config.yaml
model: "image embedding model"
mlp_ratio: 3
head_dim: 64
residual_init: "none"
lr: 0.0016
eps: 1e-08
adamw_weight_decay_other_params: 0
Rows from block 7, named by matrix and row number. Rows with one number belong to one attention dimension. Each number is 128 + 32 x the weight over its row's rms, rounded and kept within 0 to 255. All counts start at 0. Numbers have three digits each. After the name is the row's rms in percent of the matrix's.
# q: attention query, key and value (stacked) (model.blocks.7.attn.qkv.weight, 1152x384, the q third), inputs 0-76
# k: attention query, key and value (stacked) (model.blocks.7.attn.qkv.weight, 1152x384, the k third), inputs 0-76
q.201 104:118095109106106107143133126137153096113133117134215097128129107127142202134139142128103143124112130125187082093054136091103118215126153115134120135125076166118177172150142124159176048117128086113077123140133109128114158126164110091
q.202 097:146165142131074146110126156148109151113121124101115161142114100121120108128167229128164135096112113128126075129142153115124140184180125134142119129113124094135125070143130121161170173167133114094128049079124107156065116101147116096
q.203 094:097134114143128127164131128149129086092164126140115126126164157193130152122121116142102171095152101122143131137099129124131044096201123112136196131012132130110116131174168119139084106112117109114109096118185127121131135120127125104
q.204 099:141107120198118151127100119117099140167126129135162154130127107100129198141183106154116155121120128127182136138148183126168110130120123158134115131106113094064098127103116165084080107127131139145221128155147128105104147159129112144
q.205 101:129142178151123147130133173140136132129130081156112114129123102155158070204132174134107188154125136173141051128120125159172186184140122098186187057100157111131087123126123127144173121089084135152130144161072155154151087081125185132
q.206 095:147049126118143162145179107125113111128157139075052168133123118161098133200183117115097150081160044125158123140133169094232131109129149172121076130081137139126108123199097136140070148050143119221133077120139109128124096135109179198
q.207 103:145141079167110177165140130128131133151026157208121122119130143113160130129140139124126208178122152128046136176107151127115037127081126145114123165126179112154127134154129112085129125144168178191133145106131071025132122087127064033
q.208 094:128177095074204158145125147146133117130124138132058119137163148130156069096132081126120167161117110128079136142133127063131113149177131120209111130121138147129133072136133151128108123160130131139136116113128151149089150207150109101
q.209 092:155131114182165101164083105129157069127148128124146123075081124133134138125111141068091123081161139130103094157128098205081121135130185114195118172107128165142119129128208111059152105152102180139140095128093186135118152138137098090
q.210 106:156090153111162137097120130141130129079150105151127124151170110119149140122123158117169157069103127140112088156062109179200118075143120127102143121117092096018125106141107095083092155133060126119153146122111106134107147136132000155
q.211 102:111094182109123129127150112178124121134126185112099129102130104083161119158185079175145163173167139105140149140053154096160114126132141153128182108114137104096109069136072165116151123045162042109108142118128068015149112136127032139
q.212 095:158195122116148115097105080166127105057110159128123101087104177153083179128095146126133130131175152157089166218173137190071124141130088139057120072122146125128128066195174141197093099233163155150136146148115098124138129132105123187
q.213 102:104120119109098094059142128078130120132126114156140132109128093153122137139086074122130125084049163141156122116151097103115129153109127110127129029138116158163105127151059132148172149123127199132126131129133129121143149083063148128
q.214 103:109177121145128130134136148090051127155164118132141128118086088084128127078168124164140131129182102112145129095127117155098084138128204127088140145128135129124130226141138152143054154133087124117121135134127108150119080090128127140
q.215 102:133133150133165113147122139156100097159134096109061125128051126112120170083189157130130126129156179085108164126145120044120150083188088255170124144040131104125131116117110102125123111137115128060142163089091065217127124174098075117
q.216 105:056117077081125138153178109130093128133184196113133207129159174112165129042119125140119128074068113122061155177145131152176145133117128094140123097075122125111165119189157129176036133192102093139124110147100132141150124126123125157
q.217 100:128135142074102128189114129124140172096160128148094110148129126090116141182146135118131168153058128171122098138144125136142123198134102151101130108103176121191122153148128140153157193178058122119119107181126122159100132103182128147
q.218 100:128199136125155165157137147078122146130129124124177142176149124172151130128126131105138120146136115075174129104118119109147137100119171122179134127197122166041031044138123152096101135117107108138066135139124128120146142152138123128
q.219 096:141112123068140127182152110169067138109094147163140102124110115116113033137132115162118157103128189081171112119132107080158128121068163135151110098148118143133137158154076136145124120119116134148121091117139114149128122015129142136
q.220 108:177167118144142129142128127105116116130157124151125122119193079116125208137120169044129127137130061105141155125132132135124083123131161141131061117116125124128101162035130156115132133168210138116131175142047149143053129122128051133
q.221 102:157121135127167115172141196085196158125142057125145116109119157115133126117126069133103135119149124121218142128097135117099146138093124090164142099134129111097127171104091136117190129179133124136103129146026170091100141125098156140
q.222 096:102105058080125131230130147116163111142108127072153126157190207131125235111117107158118126185139135114127185076116127128120096108110093086173093067124155124162138133139135123121127123116108194128133115150127145131161115121104157175
q.223 091:115108161090133103178120128097125138097127132115131141040072151121135182099115117112140162096164125102123141146142095120116091131117140076134183140086151088128156142108149153159129129146089118104145128055142144122118150165140130144
q.224 109:146149128159179129101148105218122106203167111159102128213141085133156144137173130143132110130150130065121092123148142123142140079119137115158111126132065121148099158124165095079140124153125150171131095175130155108191138151125105204
q.225 097:132083128120154133115152141108128150052115160174140116062045148148127144193119165102075123149127125074160120026135105125140122128129135150106087143171139109139164100180123129138142114119159063084019125094135131112174069034125168210
q.226 098:129142120117151095163171120114136100109115155110110078125161142138154136130127063128190119107120135123099123117125145123134122120174128147129122126167071094129177138122165135130127120156142127061013136201128165153127060093123134120
q.227 098:123129110086099101127156116098130080149178079110107116175099130169239124079126095071070118103177127101144141135129155127146109167138108149064190015146102138042118102102103159038096130098228114104114132151123173118144130098144123125
q.228 100:137086102091142094163088165150147140143102113121180140125143130165142149119159089127154131131126164116107106082138130088105087061091133114124053100137129100144131118134145120119091125109255118126108147091061122079045127129131121132
q.229 095:129128126133153113136116138096137125162107139167177172050180124118116119169188128123122080110073153147155114170147165127133049112109107114125127136107205112154078120116087209127138128119142138149095119130129107127186131130127130140
q.230 100:154117130121118155147130211164052077118121092183131143112117135089119141087082112104072127098144111095124133117159112102104185094131103160099095243109085131060155133156127109136073115100153131124171143101124144134113141131119125111
q.231 094:127106114138128104104181147120200147183118196132081136131128100142116094125128131130117108088127145089170126255111098087127093190201136163056139130131131127128107103219127138059131174158134103093150119093111143127168131113059105134
q.232 102:134121126129205164111126134092137112123119065145086127100088195112091144111097120113123128135155151105121114061199165132186157099124097119193115143114109063135152076112161129147118112111107044112072136173096128101116114194121109227
q.233 101:137127119128119125127168129118129111034089094124113171122151128133124142127142167152157165169102151109111145125111128105132126221125148115120127128098162156132165080111077100111187137094152177170203091132110124148144108118176094147
q.234 101:128128042095119124132099180091094103127133088132132131110117120152129166076116114083139117127136132146120154168169129115128141123110160144168129103152087154130108141115141080158151131118130154125152109111120161125080150120107112106
q.235 100:100112151135123142146133090162131154091083123134115094155128142120129079053181113093092037135118113080091147110116129154107223085138154111123129160125123079091085167077128165086114167111133116136150130147128093111124132062096155050
q.236 112:113194136107112110039124131216116161089010046123182188118103122150132110128110084106147171140172167129122123127117134146181100142140177128097118127138171039122124139124086134137117030127129128140173127150136090128124130131159146150
q.237 090:078130148087102128110099144142144150128184122116143130107119130125143128104114141113130174131135096141098122118131098033124137136129144103094126121105080035171088128109117172097125087124143138138120120161072128153159084073100181135
q.238 098:148161173121130138111153104128180110112085129124116149085188120108124117128127166190127110155186103136104138120157167080133149154116164122156170152111222166061056130124208147093159147110119171135154117154104083167097119166089149127
q.239 100:105067124126172116134129154129140124058118181175100131147121165104148099121126138135173103108112134156144129118128139164119138165148128111151071123173202116137114127117089112122141128094128131117123179104117135140140142144114119162
q.240 095:092150140121123124151149109131110107123201123179069129154192193132147083105119151130096090123154155182121172060160115121093117183098102124116151132165081220180121172225113117075140118137120106143119135072138160099134148140125126124
q.241 105:130083094140151207129107136169123094124215126085185175128160132131012158146111126128133134146147134128119138109106110116150132125174109097179113128130132111115083119039200091105121124155104172146076071112155190083164047120122108112
q.242 104:132211124132155146114154137149123168081145098122145120127109103125137151101141173123128121148140069130126087142118078133078123095093108137164127119129112133184131127110107111151179143108129047125231146092119169182167101134099024116
q.243 106:117091109147131158117134111149099150114098136200141145101130128127158105125133156117155127115054133099143088127141100119142196130142125109123129106141100145151127098143108105109133128144177036192121113036109137147132128185127114161
q.244 105:138137112137110129149168077133128154118131106126127116137109149142183141155172118129112122051190066210116141045111085135101156151151097133098131138158150071153100158143128077150142231143103124097098166129105158139173096084145094115
q.245 097:075115106092144121127115135058116128122095145180128130107130154145102124175143125056121095133115106129134110128174140136120139141120136086102198169187096108172086098121173092132098139130150169172127135097107197129162168127132135067
q.246 111:158121097166148155146126120129103123133132128095164058041128109097236129129135126112086129183188185152149129123165122150139137185131129177107040138121128138122110116152129114119126115062125082151052178129120140141133163134134160138
q.247 103:140114143118144124145137112098135124129153130097127095124116129130135105081107070126151139121106136107129140123111100155106117122119129101143174128111152153124112105207047158108143128101174131057111067111130092143112127190067128149
q.248 108:120093155120124123130132108061172142128135135130116136127150129116169089047118161069153157067136128101111137135131111119152135158129088197074142102138184099159167115121119123113117170150109092162127053182184085117137112146142145129
q.249 100:138139135063162137098127119062109112123108112096129129067135163094131128128088133186141137050178113173200133084131051163150132032154145139097097135114159130180109113127099121128150117146077112150138190139192149029168079082133134114
q.250 103:181127128129144059048119053128092128118087144127138123117097121125111159117112146139113112112167122104095136151102117068139117138107172094111136136131100123159124120159145109086107075135144096152117153096188110112112136115042113091
q.251 103:129096091110143136121088116141182157140125106150119122095156110198249146155120108115101124129097127108134061055160130137208056126173167128102089171105181126131068134132081156194129119143092090124144201132149102145101124147128131144
q.252 101:115107165139154148145117134114163239149135169099115042152128138092125118088126146144078128106091139140109179129135062138120114137134148118090106156136099137080134123133116160128128062147100217178109111156124253133155074115119137128
q.253 097:130111085104119100121122108104062160128206000152171134126129134135122118188159165145192137102128131082153129052073115082200120107139122130142169053149130137147055114126110183162146136122178127218122126150129064135097084134136155184
q.254 103:146107118121087131128125146153156066102137143158054107121081169078105173157130125095117182120048131127125094128128109115151124130141050116209107129108113086142136106124137187119224151117151129078132131126121117112088141130116129136
q.255 105:106093125169140119144141088154174136134113148081177121152156185110203122117095114142126099121090024154078154154080000213120171119136131172130167109121097110117085175180150169063134112144142092096139142139177125130083103231115119094
q.256 098:138232233122114157086079122107143196106116119082085100143179117128120125106158083104113112130189107101095166147175127151134136125209122113134131131176092128141171119086116088134091129152128193128163129185185123116143158138129122119
q.257 103:100115172142128130129113144183149121132076110148147148162166155130148128170122123089152220118171103134122129174070128145132144096144127127134132137102108147109136092138126109126129128092135079171149116097122098111118097145092153070
q.258 100:106125089117158105143170155177173147151189128111106112101121125104117121134130136169118150150125157099110136108079103082159165128103171141129129102129181107198152123079163130091111130157118073137127157132142154130078129176137166139
q.259 102:129130139121152129115120105113074137156189137134146128145141109147130175149134109164086128071121119127134127106125128167117135144158151109125135142128137139103155131157152128138104155136141158242132130136236129153150200143110156120
q.260 099:148113140209163129118148128178138076112124130087129063135158132129129154104122097096185097112114097119159112111130113131127172126131153075148150149138083121107130117067103188185134124070135072126149123127136127172137100105021121096
q.261 103:115115114144117097116099072150105151126126210127165129126128126120100127114133156130128122158139132148139165175123136129129114138158090107121127098146095138126107164188068115074131130128132084128092121160145175126159103129095144095
q.262 095:151160085145168121120128080129076133128066162045060124140148112113094161094143174123102037177120127136132117167134136131136149038101138162217126125094174148133114227122131178144054127151121136155143128084128147181098162128100076129
q.263 098:019128128133110153135145122156137136122098103130132144144117134133064119129083123156132113080054123119126173145135118138106126126077135097115136070138124179124124191111131124175109124172106060098134066125183219118193042157128091120
q.264 100:135157148128110086103161126162135154122129148174070071130118138128142157156100102164146126134121115095147190127118127158084085220175107118140121114111128089128101093106120139128114117186141148116123198120128064108148224109152129117
q.265 096:106106151130146115142154160148113131129126137196104146144185106160106086166140101170122105129125126135187120179146144145110130153133104053133175083068131125109142059121117123036118130085138138133104193142083099162127188114133132174
q.266 099:098109157110129140042176140114136098161127128134125144159125139068126114109178128131122128116118105054124113124098116096126139125127162105111139143141130043142129142016191145231135142122127101138142108140075142124178163159132139095
q.267 093:153117170123173159063122134161064129135128157041096058093123122139142125129141143125124110145129120129121112082125134127135128150153106103150120141132111120118218187134098082118096139122132068101068134141132114172167134192081130129
q.268 095:159199122127170100220211132209064139137084139117169128170196140092128097162102111139041195149128127161104163129148128147156147128146073113132130116091146129089124125107109073147091133142111104170108146205134143129154113132189190129
q.269 095:144105130154155077144048065124115181135144108096080126161176243130126164212144151129187151136151132165199151119125162150119116128108147123191120070140143127108138171119126111106147111054102138086146176108124134127114128196126095119
q.270 102:119122177159070135075107143147117141116137162125110000071127152124121052111099118089143059156128078113131077149120127183132126132136108129122157129140143142108147163157135143134148173095133072123139102121137111096151136190190153135
q.271 098:124142132129109142060096140129128085128125117203134047120087140119127132156101069104105108168104121093122100126145134107064110131141103096197111131000117146078130125138127120114124082187103097188095079106129141105127100119169141126
q.272 097:127094135228115195138115101137077106163077143155163021087111121132143177118118111123122135106140186138180116126127139106182151150144159101096094137124154184237117083114113127049111100128159177174129120125124076125165129088166138100
q.273 095:084090119211147120145040123135134104163122128071089117127139139148156103035175092126176093145219124085129196188135159110138103147140115113128101164135127125125143070130180130150071106124118112121137160127110124100145073121131140036
q.274 103:161098159124146151126137169149140194143157149117164099126149128125145134088103209107131116119139045131131142013114073157092089124137090138137121114129110135124146086190112129127144106126142169165160135056128131194122118128122114102
q.275 103:158093159115128133179139164114121124105129054136138107146135130146122125069070133131161113167131122117156079085173152157082123127079145103154136125141179133125128184148144128167142111085128114159176129128111134120125114137164125148
q.276 099:105126092106104174099085054134134156116109153146127127116101111230143130130175124105109202107130130138126137152179078161142080114155121152117085118125107117125148144112150174174128100131145107129078121131107133122105145174072188131
q.277 099:119121104166160142125143152137117151166069128093101140111124144165107101116148116130186133117138165130119121130124127120110148129124095134165127113114161148142086162128122178179061160133132173147111139100122105134137131126173130094
q.278 105:106137121137167117126094133079090113129142131182157163181198129123138089147159079119143148139145128142136152137123051141126109148079170112127176135049157135137093083168124195123145128164111132138128130128146168147092193166149159142
q.279 107:129140130151159104157088154154121135128096094108139130156135088131163143115126173147178122128136126114111148108121131125166078151128133121109100093080108132091183135111132142138090133090152134150126124154125135038155137063144093076
q.280 097:140129216139115197157122128132091092144138120124128146138135130046061111141093117133108095128079132107157137039127143160149130028125112122117129109218112092103108167135024133129085132035159112127115101136144112139133118123103135100
q.281 097:129127169146143116131128151131108133183125137141128189115156092143111137125070151176128158131170138125152114176137127119126083209141123130103133147128135148153123078101094200142100074175159176139089157124149113127091138184193213146
q.282 099:099113132073085035129179112128141119128125135073150121148120080122149138098124114128120118182140084150148097185090147126142215126111176101146122121146131138153116115179128149141142102136129135149101144161084112126119112098077128146
q.283 099:157176177175029210116153109143169118108180127088130102135094126129132161149117144076171164128237134100127141129123125126133132132078123131141110135071099117157075135118140131121112173127161115079171128161114176126139163125127084097
k.201 100:103136184120123071168130174101154213141097110091116129150123075150130183204125123130207095098121127108121129082084147128115062133111133088173128117191227140149142128108091149157137120116152127152106189128087067114200132076140114134
k.202 100:217112150143101174124161128131147065127138156140093141134073146133146255077114114125071128115142059152123155117136126131133161157127080151126120132140059153071229189131079141119175110128069125152141142087128222102148144134126181188
k.203 098:141192122145124175125129122179152131140145104138124126129116115175120130098130159101174115139091177128137065127126092170105181063127172110060166216088129088172111144098076093128137133146124079075107071193131149122078094127141110076
k.204 103:149111121084106111123107127113115129047168129105085126190158148162111128121132112102105121164151119114118125149087153163101062075104112110113123146163115120159097135078126119127090109199133220121120071118120016102139133110123036137
k.205 100:144173018188128160120142192035084129107188128128104143108085079129167144157105118143165151146114097127158150209171092143149122126189043174127143137104159137128127196128098096119127140098136147140111153110120166131074126177117114117
k.206 100:104130158097164014128057133139142105086128149127036132107168118106125140182130134190085154052163137084071121159153121043128124136087102139128087230061077072147112120133178114126081192163200127129124137129057189136128137123131129182
k.207 095:085159095104123182127128137123196104056143131103152188175121144093094113084090124155089132117137143133137000127135087091135194148106073128082208164120120145130173118117111151105148132157056133138118133128137157127092139116131196108
k.208 100:103128117116142128135159119116130129190153102149114104139156107125173120165133181160177159147077162135142167131125087091070122122157153130156132083128115125143154168144116113150164101104125101142094109142106130128151118077155196158
k.209 093:151098135181189181141167085109092054175141141135156073103093120125132133131121178107119125130120156149161106108122149132121061129127128166106135124180119187072142105188018070068163131146193116137126107175145130109125078130131138153
k.210 098:136124173107152185194120162133126206121112134119090134097133171114194079145137120097156154130133142140120123122115171148079128114142071133044139129153192099097163190103132107099124134085138132149107132119159153090131180111138126118
k.211 093:161121042112094088126118139143127096137107132103093143194095128136114082162129118145122117143204155142102088082170104153147134131041182145160156182151191134099133127165168139080137136172114144129119101128122150152166132129132138153
k.212 100:122148148191130128132167118091138081123129067161146110143110121118127131129103032138215155138131148172121103099123157164197123131129102144151118132111124119177053111172142132151114172129148162124150135119133120136092060155194059149
k.213 102:117120151133165173112156105169137167074126143127130162155097158126131135158115118178165143133091111151134117115123127130134139057157164116129131150187082066120107139127111142046136086097194136143082089097145219082072130173212173102
k.214 104:152183156131108194184128125151118124093129158125138111171118096109175156141129109149110154127152129109156128144163138163089073088166063137128103103108128135134113094142170132082116140120133129148144125140183131129114051126117082093
k.215 094:125123112169251086105118122099140111086089137126136126107117090141136139159110175135082122136189152090121086132165131127132124160190138136120062110212103097152083072112138107122111070129128171122127175085132115127085118099066138113
k.216 094:142155144139113227103131148218127123052113166130083117106162107100119111109115142166154137126102129127112118167104145116102126128140137092119125117074093131178126126139191119056136181046106122128142130142115169127117104142145120100
k.217 096:115125133067037120165167077060074058087163118087189163166128102121137125030098059092142152114118119162102127132105086129150180058120111144109172133143141152123225094130126117076165126166127210172195126152200102131143150112161167181
k.218 102:117116201093181134111107116120129098127211112136129087125156055136080094136158135069148168085130135033127097124155161139131124113055106170100108113122068117109129128083124156141142114144118129073129128128135123137138140132151069147
k.219 104:051128134156103124216157166140120146134125089124109125071099114144186143086136202209156128125103126130131127149142137095102145156129078159121139199140132088134033128120122107076103123176126087121067122099154143125105123164207000099
k.220 104:092120096120116160179151129112100128144136122187126131155142121137153109124160117132096216150130112126127125106105096117175087112134120123151148076248133136153117183152101140117156210074139129134108098148195124110071115092164142132
k.221 114:135144128121139149123126174117113111224172138241106131079148095098128144131131058153132173031112112113124117106147130099100105074106163147136124126120193130113112131099134167128128129095184074182157134147126030113059177105165158078
k.222 099:120114134111097118133071134149131109143141149124226149140193111201167097109118099074137173209120122140128142132155108058119132189190170182139115110161156123143164137165188124178100130155124194120135131086144156071094176106161145195
k.223 099:108048142109119132152115117099137073119120139130102111082134120115146132151128136130113069121122141122117154147129045190096124042096121123090122116173188095117055074129151162075071099122047136132096130104148140105118130091126126128
k.224 110:130156128122109122122069131119137077105110112148179093097139151166143128036155100115119120140109115135131139109118156118069167118096102128125105135136154087131085178099111110126143102092135105068129118155174113118077137153097124200
k.225 106:125144112110153092056142122132147113117155068122151158119073064089171156179187083103171095138127106108073137098085129084091129047107103098133124127123055129148137132127129130195137142094126102111127137109113126120148142121134126135
k.226 099:167131136108107170117163093110127134049123062140094121139180091128159172131093121152078135141130129100112082161127137163138136113111128104102129155126125169124136122137194203096127147167121112143115125151153116147147127132102136127
k.227 096:107144163153125123104126095098140080068182008147101109132110141104141136137156070083138129129146091108222109140125072155125153090101104135129117138131110151130112079126102068094085085151094098093124110139124116187136107194123085131
k.228 098:120144115147146118129092146136093086152147080140095052154085126183128129165061151141094077073141125114167169109136110141140160146093126111192100125113073221130131141166121129192100050146100126102126128127128142125179177111158136096
k.229 107:130133127167134112083126130128113112110143132078163126189002156099114165117126109052076103138203128131119121118132099130188098072142160117140140146144117103135135154112175139114167127181113113151126120163134121115115109129160106130
k.230 105:154128135139133209133126138128199146113076132103122171129122106186153129153119124121119167126086076120132145148121153148093123125121149113152100106140134118115110124136141152179050147172191128168142129146129050254142125127135193128
k.231 106:128107134034133122042128090142144128148155111160134116146152138139155175096163117137152126125055106165072132000120190121114054121124107131087106131116132143130121149137181109128139128075155119156145043121109154106113148180180108191
k.232 094:117089120111131115197079167102128127117091111096123087146159142127139115074196129118165127128067126084188113117123146064114105157108132136124124154137129114121160134149189122134122143160111099121119100123105133133115118182104078124
k.233 099:129102121154141138077156104119127148120124085112133120064200126106113128144101135190139128028114162186080117111119126214166169099101130109092145128108114129179149137129129123130129144111130158199111111109065126131123122192171085107
k.234 101:118137113183102114122100096098143157129117160088165127086116040210127139138132141040120142132107116127104183108139081153128128134032128152095113108119186174158136167127123117129126109119125132081168092121059121120094137123130135170
k.235 100:140107140150101127117150148127138125122087126050151149076129095124138083158138103144181071123100116115167138114165187088164121098123130160172176128184145121100071244126120023102150094127163107169130188135180151129094156113104095094
k.236 099:112075131133140121156123123119143205115156190070116125128119141042133152128071144150206076126073111126079212103220182101090178103134146141125102136114121112127155117159094103146112128195152114126112179109183118059078112149103140129
k.237 098:142139172200155098132121133129119099074165125070151129124159133208112132180104173122100140151136088116127174115094097123128099154106134138098155157081069090130106138067171202105104148150144069096126087034100126057130161130134200111
k.238 101:128118126137104160142110105132116142113223182181133134149122150003145071163110046142096106193156126116119155142193162118118128112213170122124113137110137113193105120209131099123136164117116080082110127116106143104095172094142099084
k.239 099:206102083114139131135106151132133089160142091103103139082194138097170230205156134130115113125129191124168130150144146108041132116121139105067123127151183116176123116075184093129149072186165072070087137126108127128136110070089099128
k.240 100:140125138119122133123084109076179149092184100142114180202131056133115082108137132221127066131125080139125109127122078062136119024140098145123076150160070161155128191160110143119128169061113165082184076140093160077129131197144140121
k.241 109:136123125189101144126120119150116187130122131100108149122118089151102115168099154129193194080141112085131159123128134120196151160137151089129114145159129105128137128098159176141152116119051104126190106121064126104082096145191167117
k.242 103:148220208120127122185158107097128148207199106103177130157084126130152128126173146139132123132154128086083128137121165060137108164138131102141123144110146137117133136081108127139081147154158134193174088125117099149123133132133132145
k.243 106:106138108127078138128103102059146165147137069120127141122116148105168129106123148141136131175106115157176133126172133095133127138155140120151123158106069197164103101144125162142112138137161114031127124124062158101165127131125113122
k.244 096:108148132126231169126151174087141162159073127110125101132214133159110128106121110113131124104170101107164104131116133174175145098108109185124128128065126126141148134109132149068077112135126127165131127143133115119154157133174077105
k.245 108:135147085138111133160108135152137123148121122074151182183138135142151142199137100096123136111101146087180124126105119124119141125114135103137111204095129104129133130122126169130126121096130111145093087125116134094124123144152119126
k.246 106:121140171086133141158129137155091121144105080083156131171161162073113142106171114204092048117086094146094147130156136150115147064068148095127121139129154118127139121129094114164137135123112092127165152107148107153140121160057112138
k.247 103:124186135119116148122122160133143135105123130151132149141080135087135169136143116169115129126102099139180106206101130143176112136133100129084130156126148109142085135124130115134123156127063140133079038177111114074185106128127140128
k.248 110:118142113112126120127148166137113144090175125079130159151095093116113130101113092102135167053191125132093133103154113122097129095195132127108099109130135137145167182151206094106098091123139120142134130114138186123068128120140081123
k.249 096:151125115124134165114125173161125180172071117136159143146130137166138120141086095117155125144152143129075113135127123123157130158114142091127132126190150110146140105124129158116175122150155124190116107128181110069162135128193100139
k.250 105:124188147096191109096165131092140134124130134143225075145100041168175113111154101126128128073131152137129112123133153140143073113128123124121128129142097169136150121098110179164130150055087101126111178166118108067191054157133131166
k.251 107:124171134072172153145146130098128102166136138115158149126129115114083098095113124146169125131126105122097123145122087156155184157136170142121135123129156143093100128127136126159196016127071110167128148071131125096162176144134129197
k.252 104:088125171124121160116143118118163127175126067124143121132128165132129086125138128130159156060104043140120159128087106106131158145115148100162170117138128134000203118107121113165152126113123127084147103132122173093129111130129184153
k.253 100:103071114123032115111168139140138117189155114113126144155191121179071141135079116164170055100184086118100157167183157128115124099112152120146135137117103194155094137105020128131141127158128158124157094091136133101136172122089123098
k.254 108:014164132093193200120124146132171129140140150110130132095119126114093185100142128193092136128125138127088141120083116141125139107125080214071132125089240137142111105135095141124113102098100085117121103108139169112111103242114122139
k.255 101:134071150134130095126122124136119069154153080050059138134127086136145117116107138106140129173101117127124154122137143127107119111133137117160139153135121121109114125108135118125146212107173115146129130115116108105106120124189100122
k.256 100:047085131090139133121120162139108109127132135111131112119120181132135202123195104132119162144100116044202085098109145162134115133154161134162059132139155120159120119124145166223121127074159117127133088146126130149121145113117175088
k.257 101:140134105142135130119178157168046131177176103143143126120095126129128172151146118104163059079067123138092126115130118128117094116130209134114146094122161108078152104097143101122121129142089118118128128124093097114103167142129041133
k.258 100:124083136122114192114052164127202101120080150137145128161134156138133136129101131142112090127128146216145160094094107124126125131129163128129163147115106180163120079104126125153164156084142122152090131118129128172100190159159137157
k.259 113:127165154133057136067115164129131142100045125118124126172138150117111127134165135131128122073197116110131183170127129028128164114129156120106156141126108186114138169094113072168173129057177145123094118133128121054154119132137155071
k.260 100:123089110137127110066134129239198129068128129153131092119113158215146124138172130108102082111093165089112215224153123071107243083086134119140090114078093102146112134128105121105146114149109168134127131128126137156145125161111132126
k.261 105:117059110051183124125127112101181166105121123117176147145101185178136115119225188145096134118095140098128200128175082127121105147151127101104102136115147124237127075144126185121072147138141135022134139009153120083120110108124132128
k.262 100:140163139092145125128057133114132186117113141180110079136036135136133143126156083148137133124133116098213128126129170136165145156094095117132104150158130127149112116167093144080101168155146123098095136129137062124128158136082140135
k.263 101:073115189130127122151175121131133120031128112066105133125136126146101133127146121079170186128145127132130081181070089151144103137096122146167129172148138151125113160129147128130176107174078148088163122082112154116113139193181180111
k.264 098:133130113139112123157125126105134116095141103145123119082122101130171127116114126149140128088084213092161169131122140126121140153089090107164125121105149121174134104155141135116136034117105180121093202060180146123079181139132077118
k.265 096:033065128117139055135120148126137142121233116130133047130142166139121133140145148133132146146054161164137076124126108145135120129160098127141103123113122139122123107142116180160071084134111118125118165116113128148136086188129132112
k.266 105:150117129115153150097131172022175118129125166124070121114135194136151137111131092070093106060144125128114122072120106105134135124118203111130122146081101077146131146100042152128170177066126125155127117120099129138108104140139084161
k.267 108:111091131062129113114079137178143160098158101066133147138093127093122136111138148159058089112121127184127166127144142155120130121123153170100126133129131119100123089119160179115119162164091146126160187108086130118097087105131134114
k.268 100:116128120098130147148151110129089107189130158195137129114143086087140120022029085149128160119145158130083121136095174105132100130087123119102112111112112128155071069121193153117124150128126109108139168128127126119127125142048136123
k.269 096:178138154166111137113074130116065128116174155139136135138187113111123134139122157130166211142143117129111129167115149127126127119134128165122139136175169161123105158128144094170120158137049190128154129110131128117128097122184188171
k.270 102:094102146128182091121173083100123200167113136103146114170121113077139128117124190164079130143251083146156136068110108168133131076022135158127113199134130120130164181101128132127138135102136154120118149066128148163118156107162117126
k.271 099:130119128178151133109148135132148128134176101125133065134127154124150024125160116057028136152148122132116082132097076085128190159129167084172112159113204136117121122191130132177116121175164110148118129144122134134143127162125139121
k.272 102:083127137062168118134097126129132096148145088134121107189111155130124128100116136093161115181064182130109133099153121153143191116140130134130141179156148094096170104088128101124114173162066187169148121130140143085119141138178162071
k.273 098:113123146137132087093151055200082156167118097106059144232159107123159137112091109141163130162074146123129140124159171126122137155129141128106153121201137128110126120194178131112091144138139159145092116195102075163217206143166179127
k.274 106:092128127124070133032130129164090135159101128125078106128164110126117107125183130122141141137106123094134097159037119139129084109115148126186141111114110084164166135088203159073086096127119123117105128123157121120128109129127125126
k.275 102:121125199054104098128103128154129088099131123140187125114149138203058094125134136095081163128156076092103128181107156126127080120137157134192078153148151108095087067166156150133155100177093114148144119118043185135127126136101129128
k.276 104:126155128145127136148158162111109144148129135125146197113145180077123096095096204131168136033143150133156170116097135067101143152145048112145077079104192156119134059199128134113172159165128066122106102103113137148100086123137126130
k.277 101:126083165089112113110169124118154086115136179173128153153097145149234137167136170128129097127131134151194136065113140126073144097110106132151128192132222148118085126052110115121095134108136127106110215107143105077170128049119119185
k.278 102:130138112136149141138119127165156053080069130091132116124178174128135079121108137133122143106155161065124158148155099140192139152123111091174126133163041156152163125089132112107139129150151107065137167133128034097135093130128131121
k.279 107:106090151184075148023136150127114138137076084112158145117059119126121163154126070174118135120123109120173090099157057127091211096123134117150145168078167109122127121144114113090122132044125125152094152113068114136139122106170057113
k.280 097:120112152091169116120128065130131185128149096093128134129175094116104169123142120102135130116104121128164130107076131144181188205141099173138073138126130057130069150136110123072134138116128107115152123115180198114073195124175132098
k.281 087:146116118120110123101132122050121132126113129156127192131168130150139197152138115146123125131119131113126131120158147060181124114153118212168066128149120096172131105137111131113142110118119122086120132047116143129165030098099129081
k.282 106:144161127149128124149164120101096156110125097121096127056111132100114205141121098108052127115144139126120138139117130142117146119085124109126096124046085170162120144117153135125137122134152108116103196157129120085127114117183066215
k.283 104:140125125187115122123098054078136091101132128119129124136142129119124197130156162121122141113125176156136158153166125123131116134123147135147141126122129192083140170129153142133095096122118144154127124115127028128142123159169165146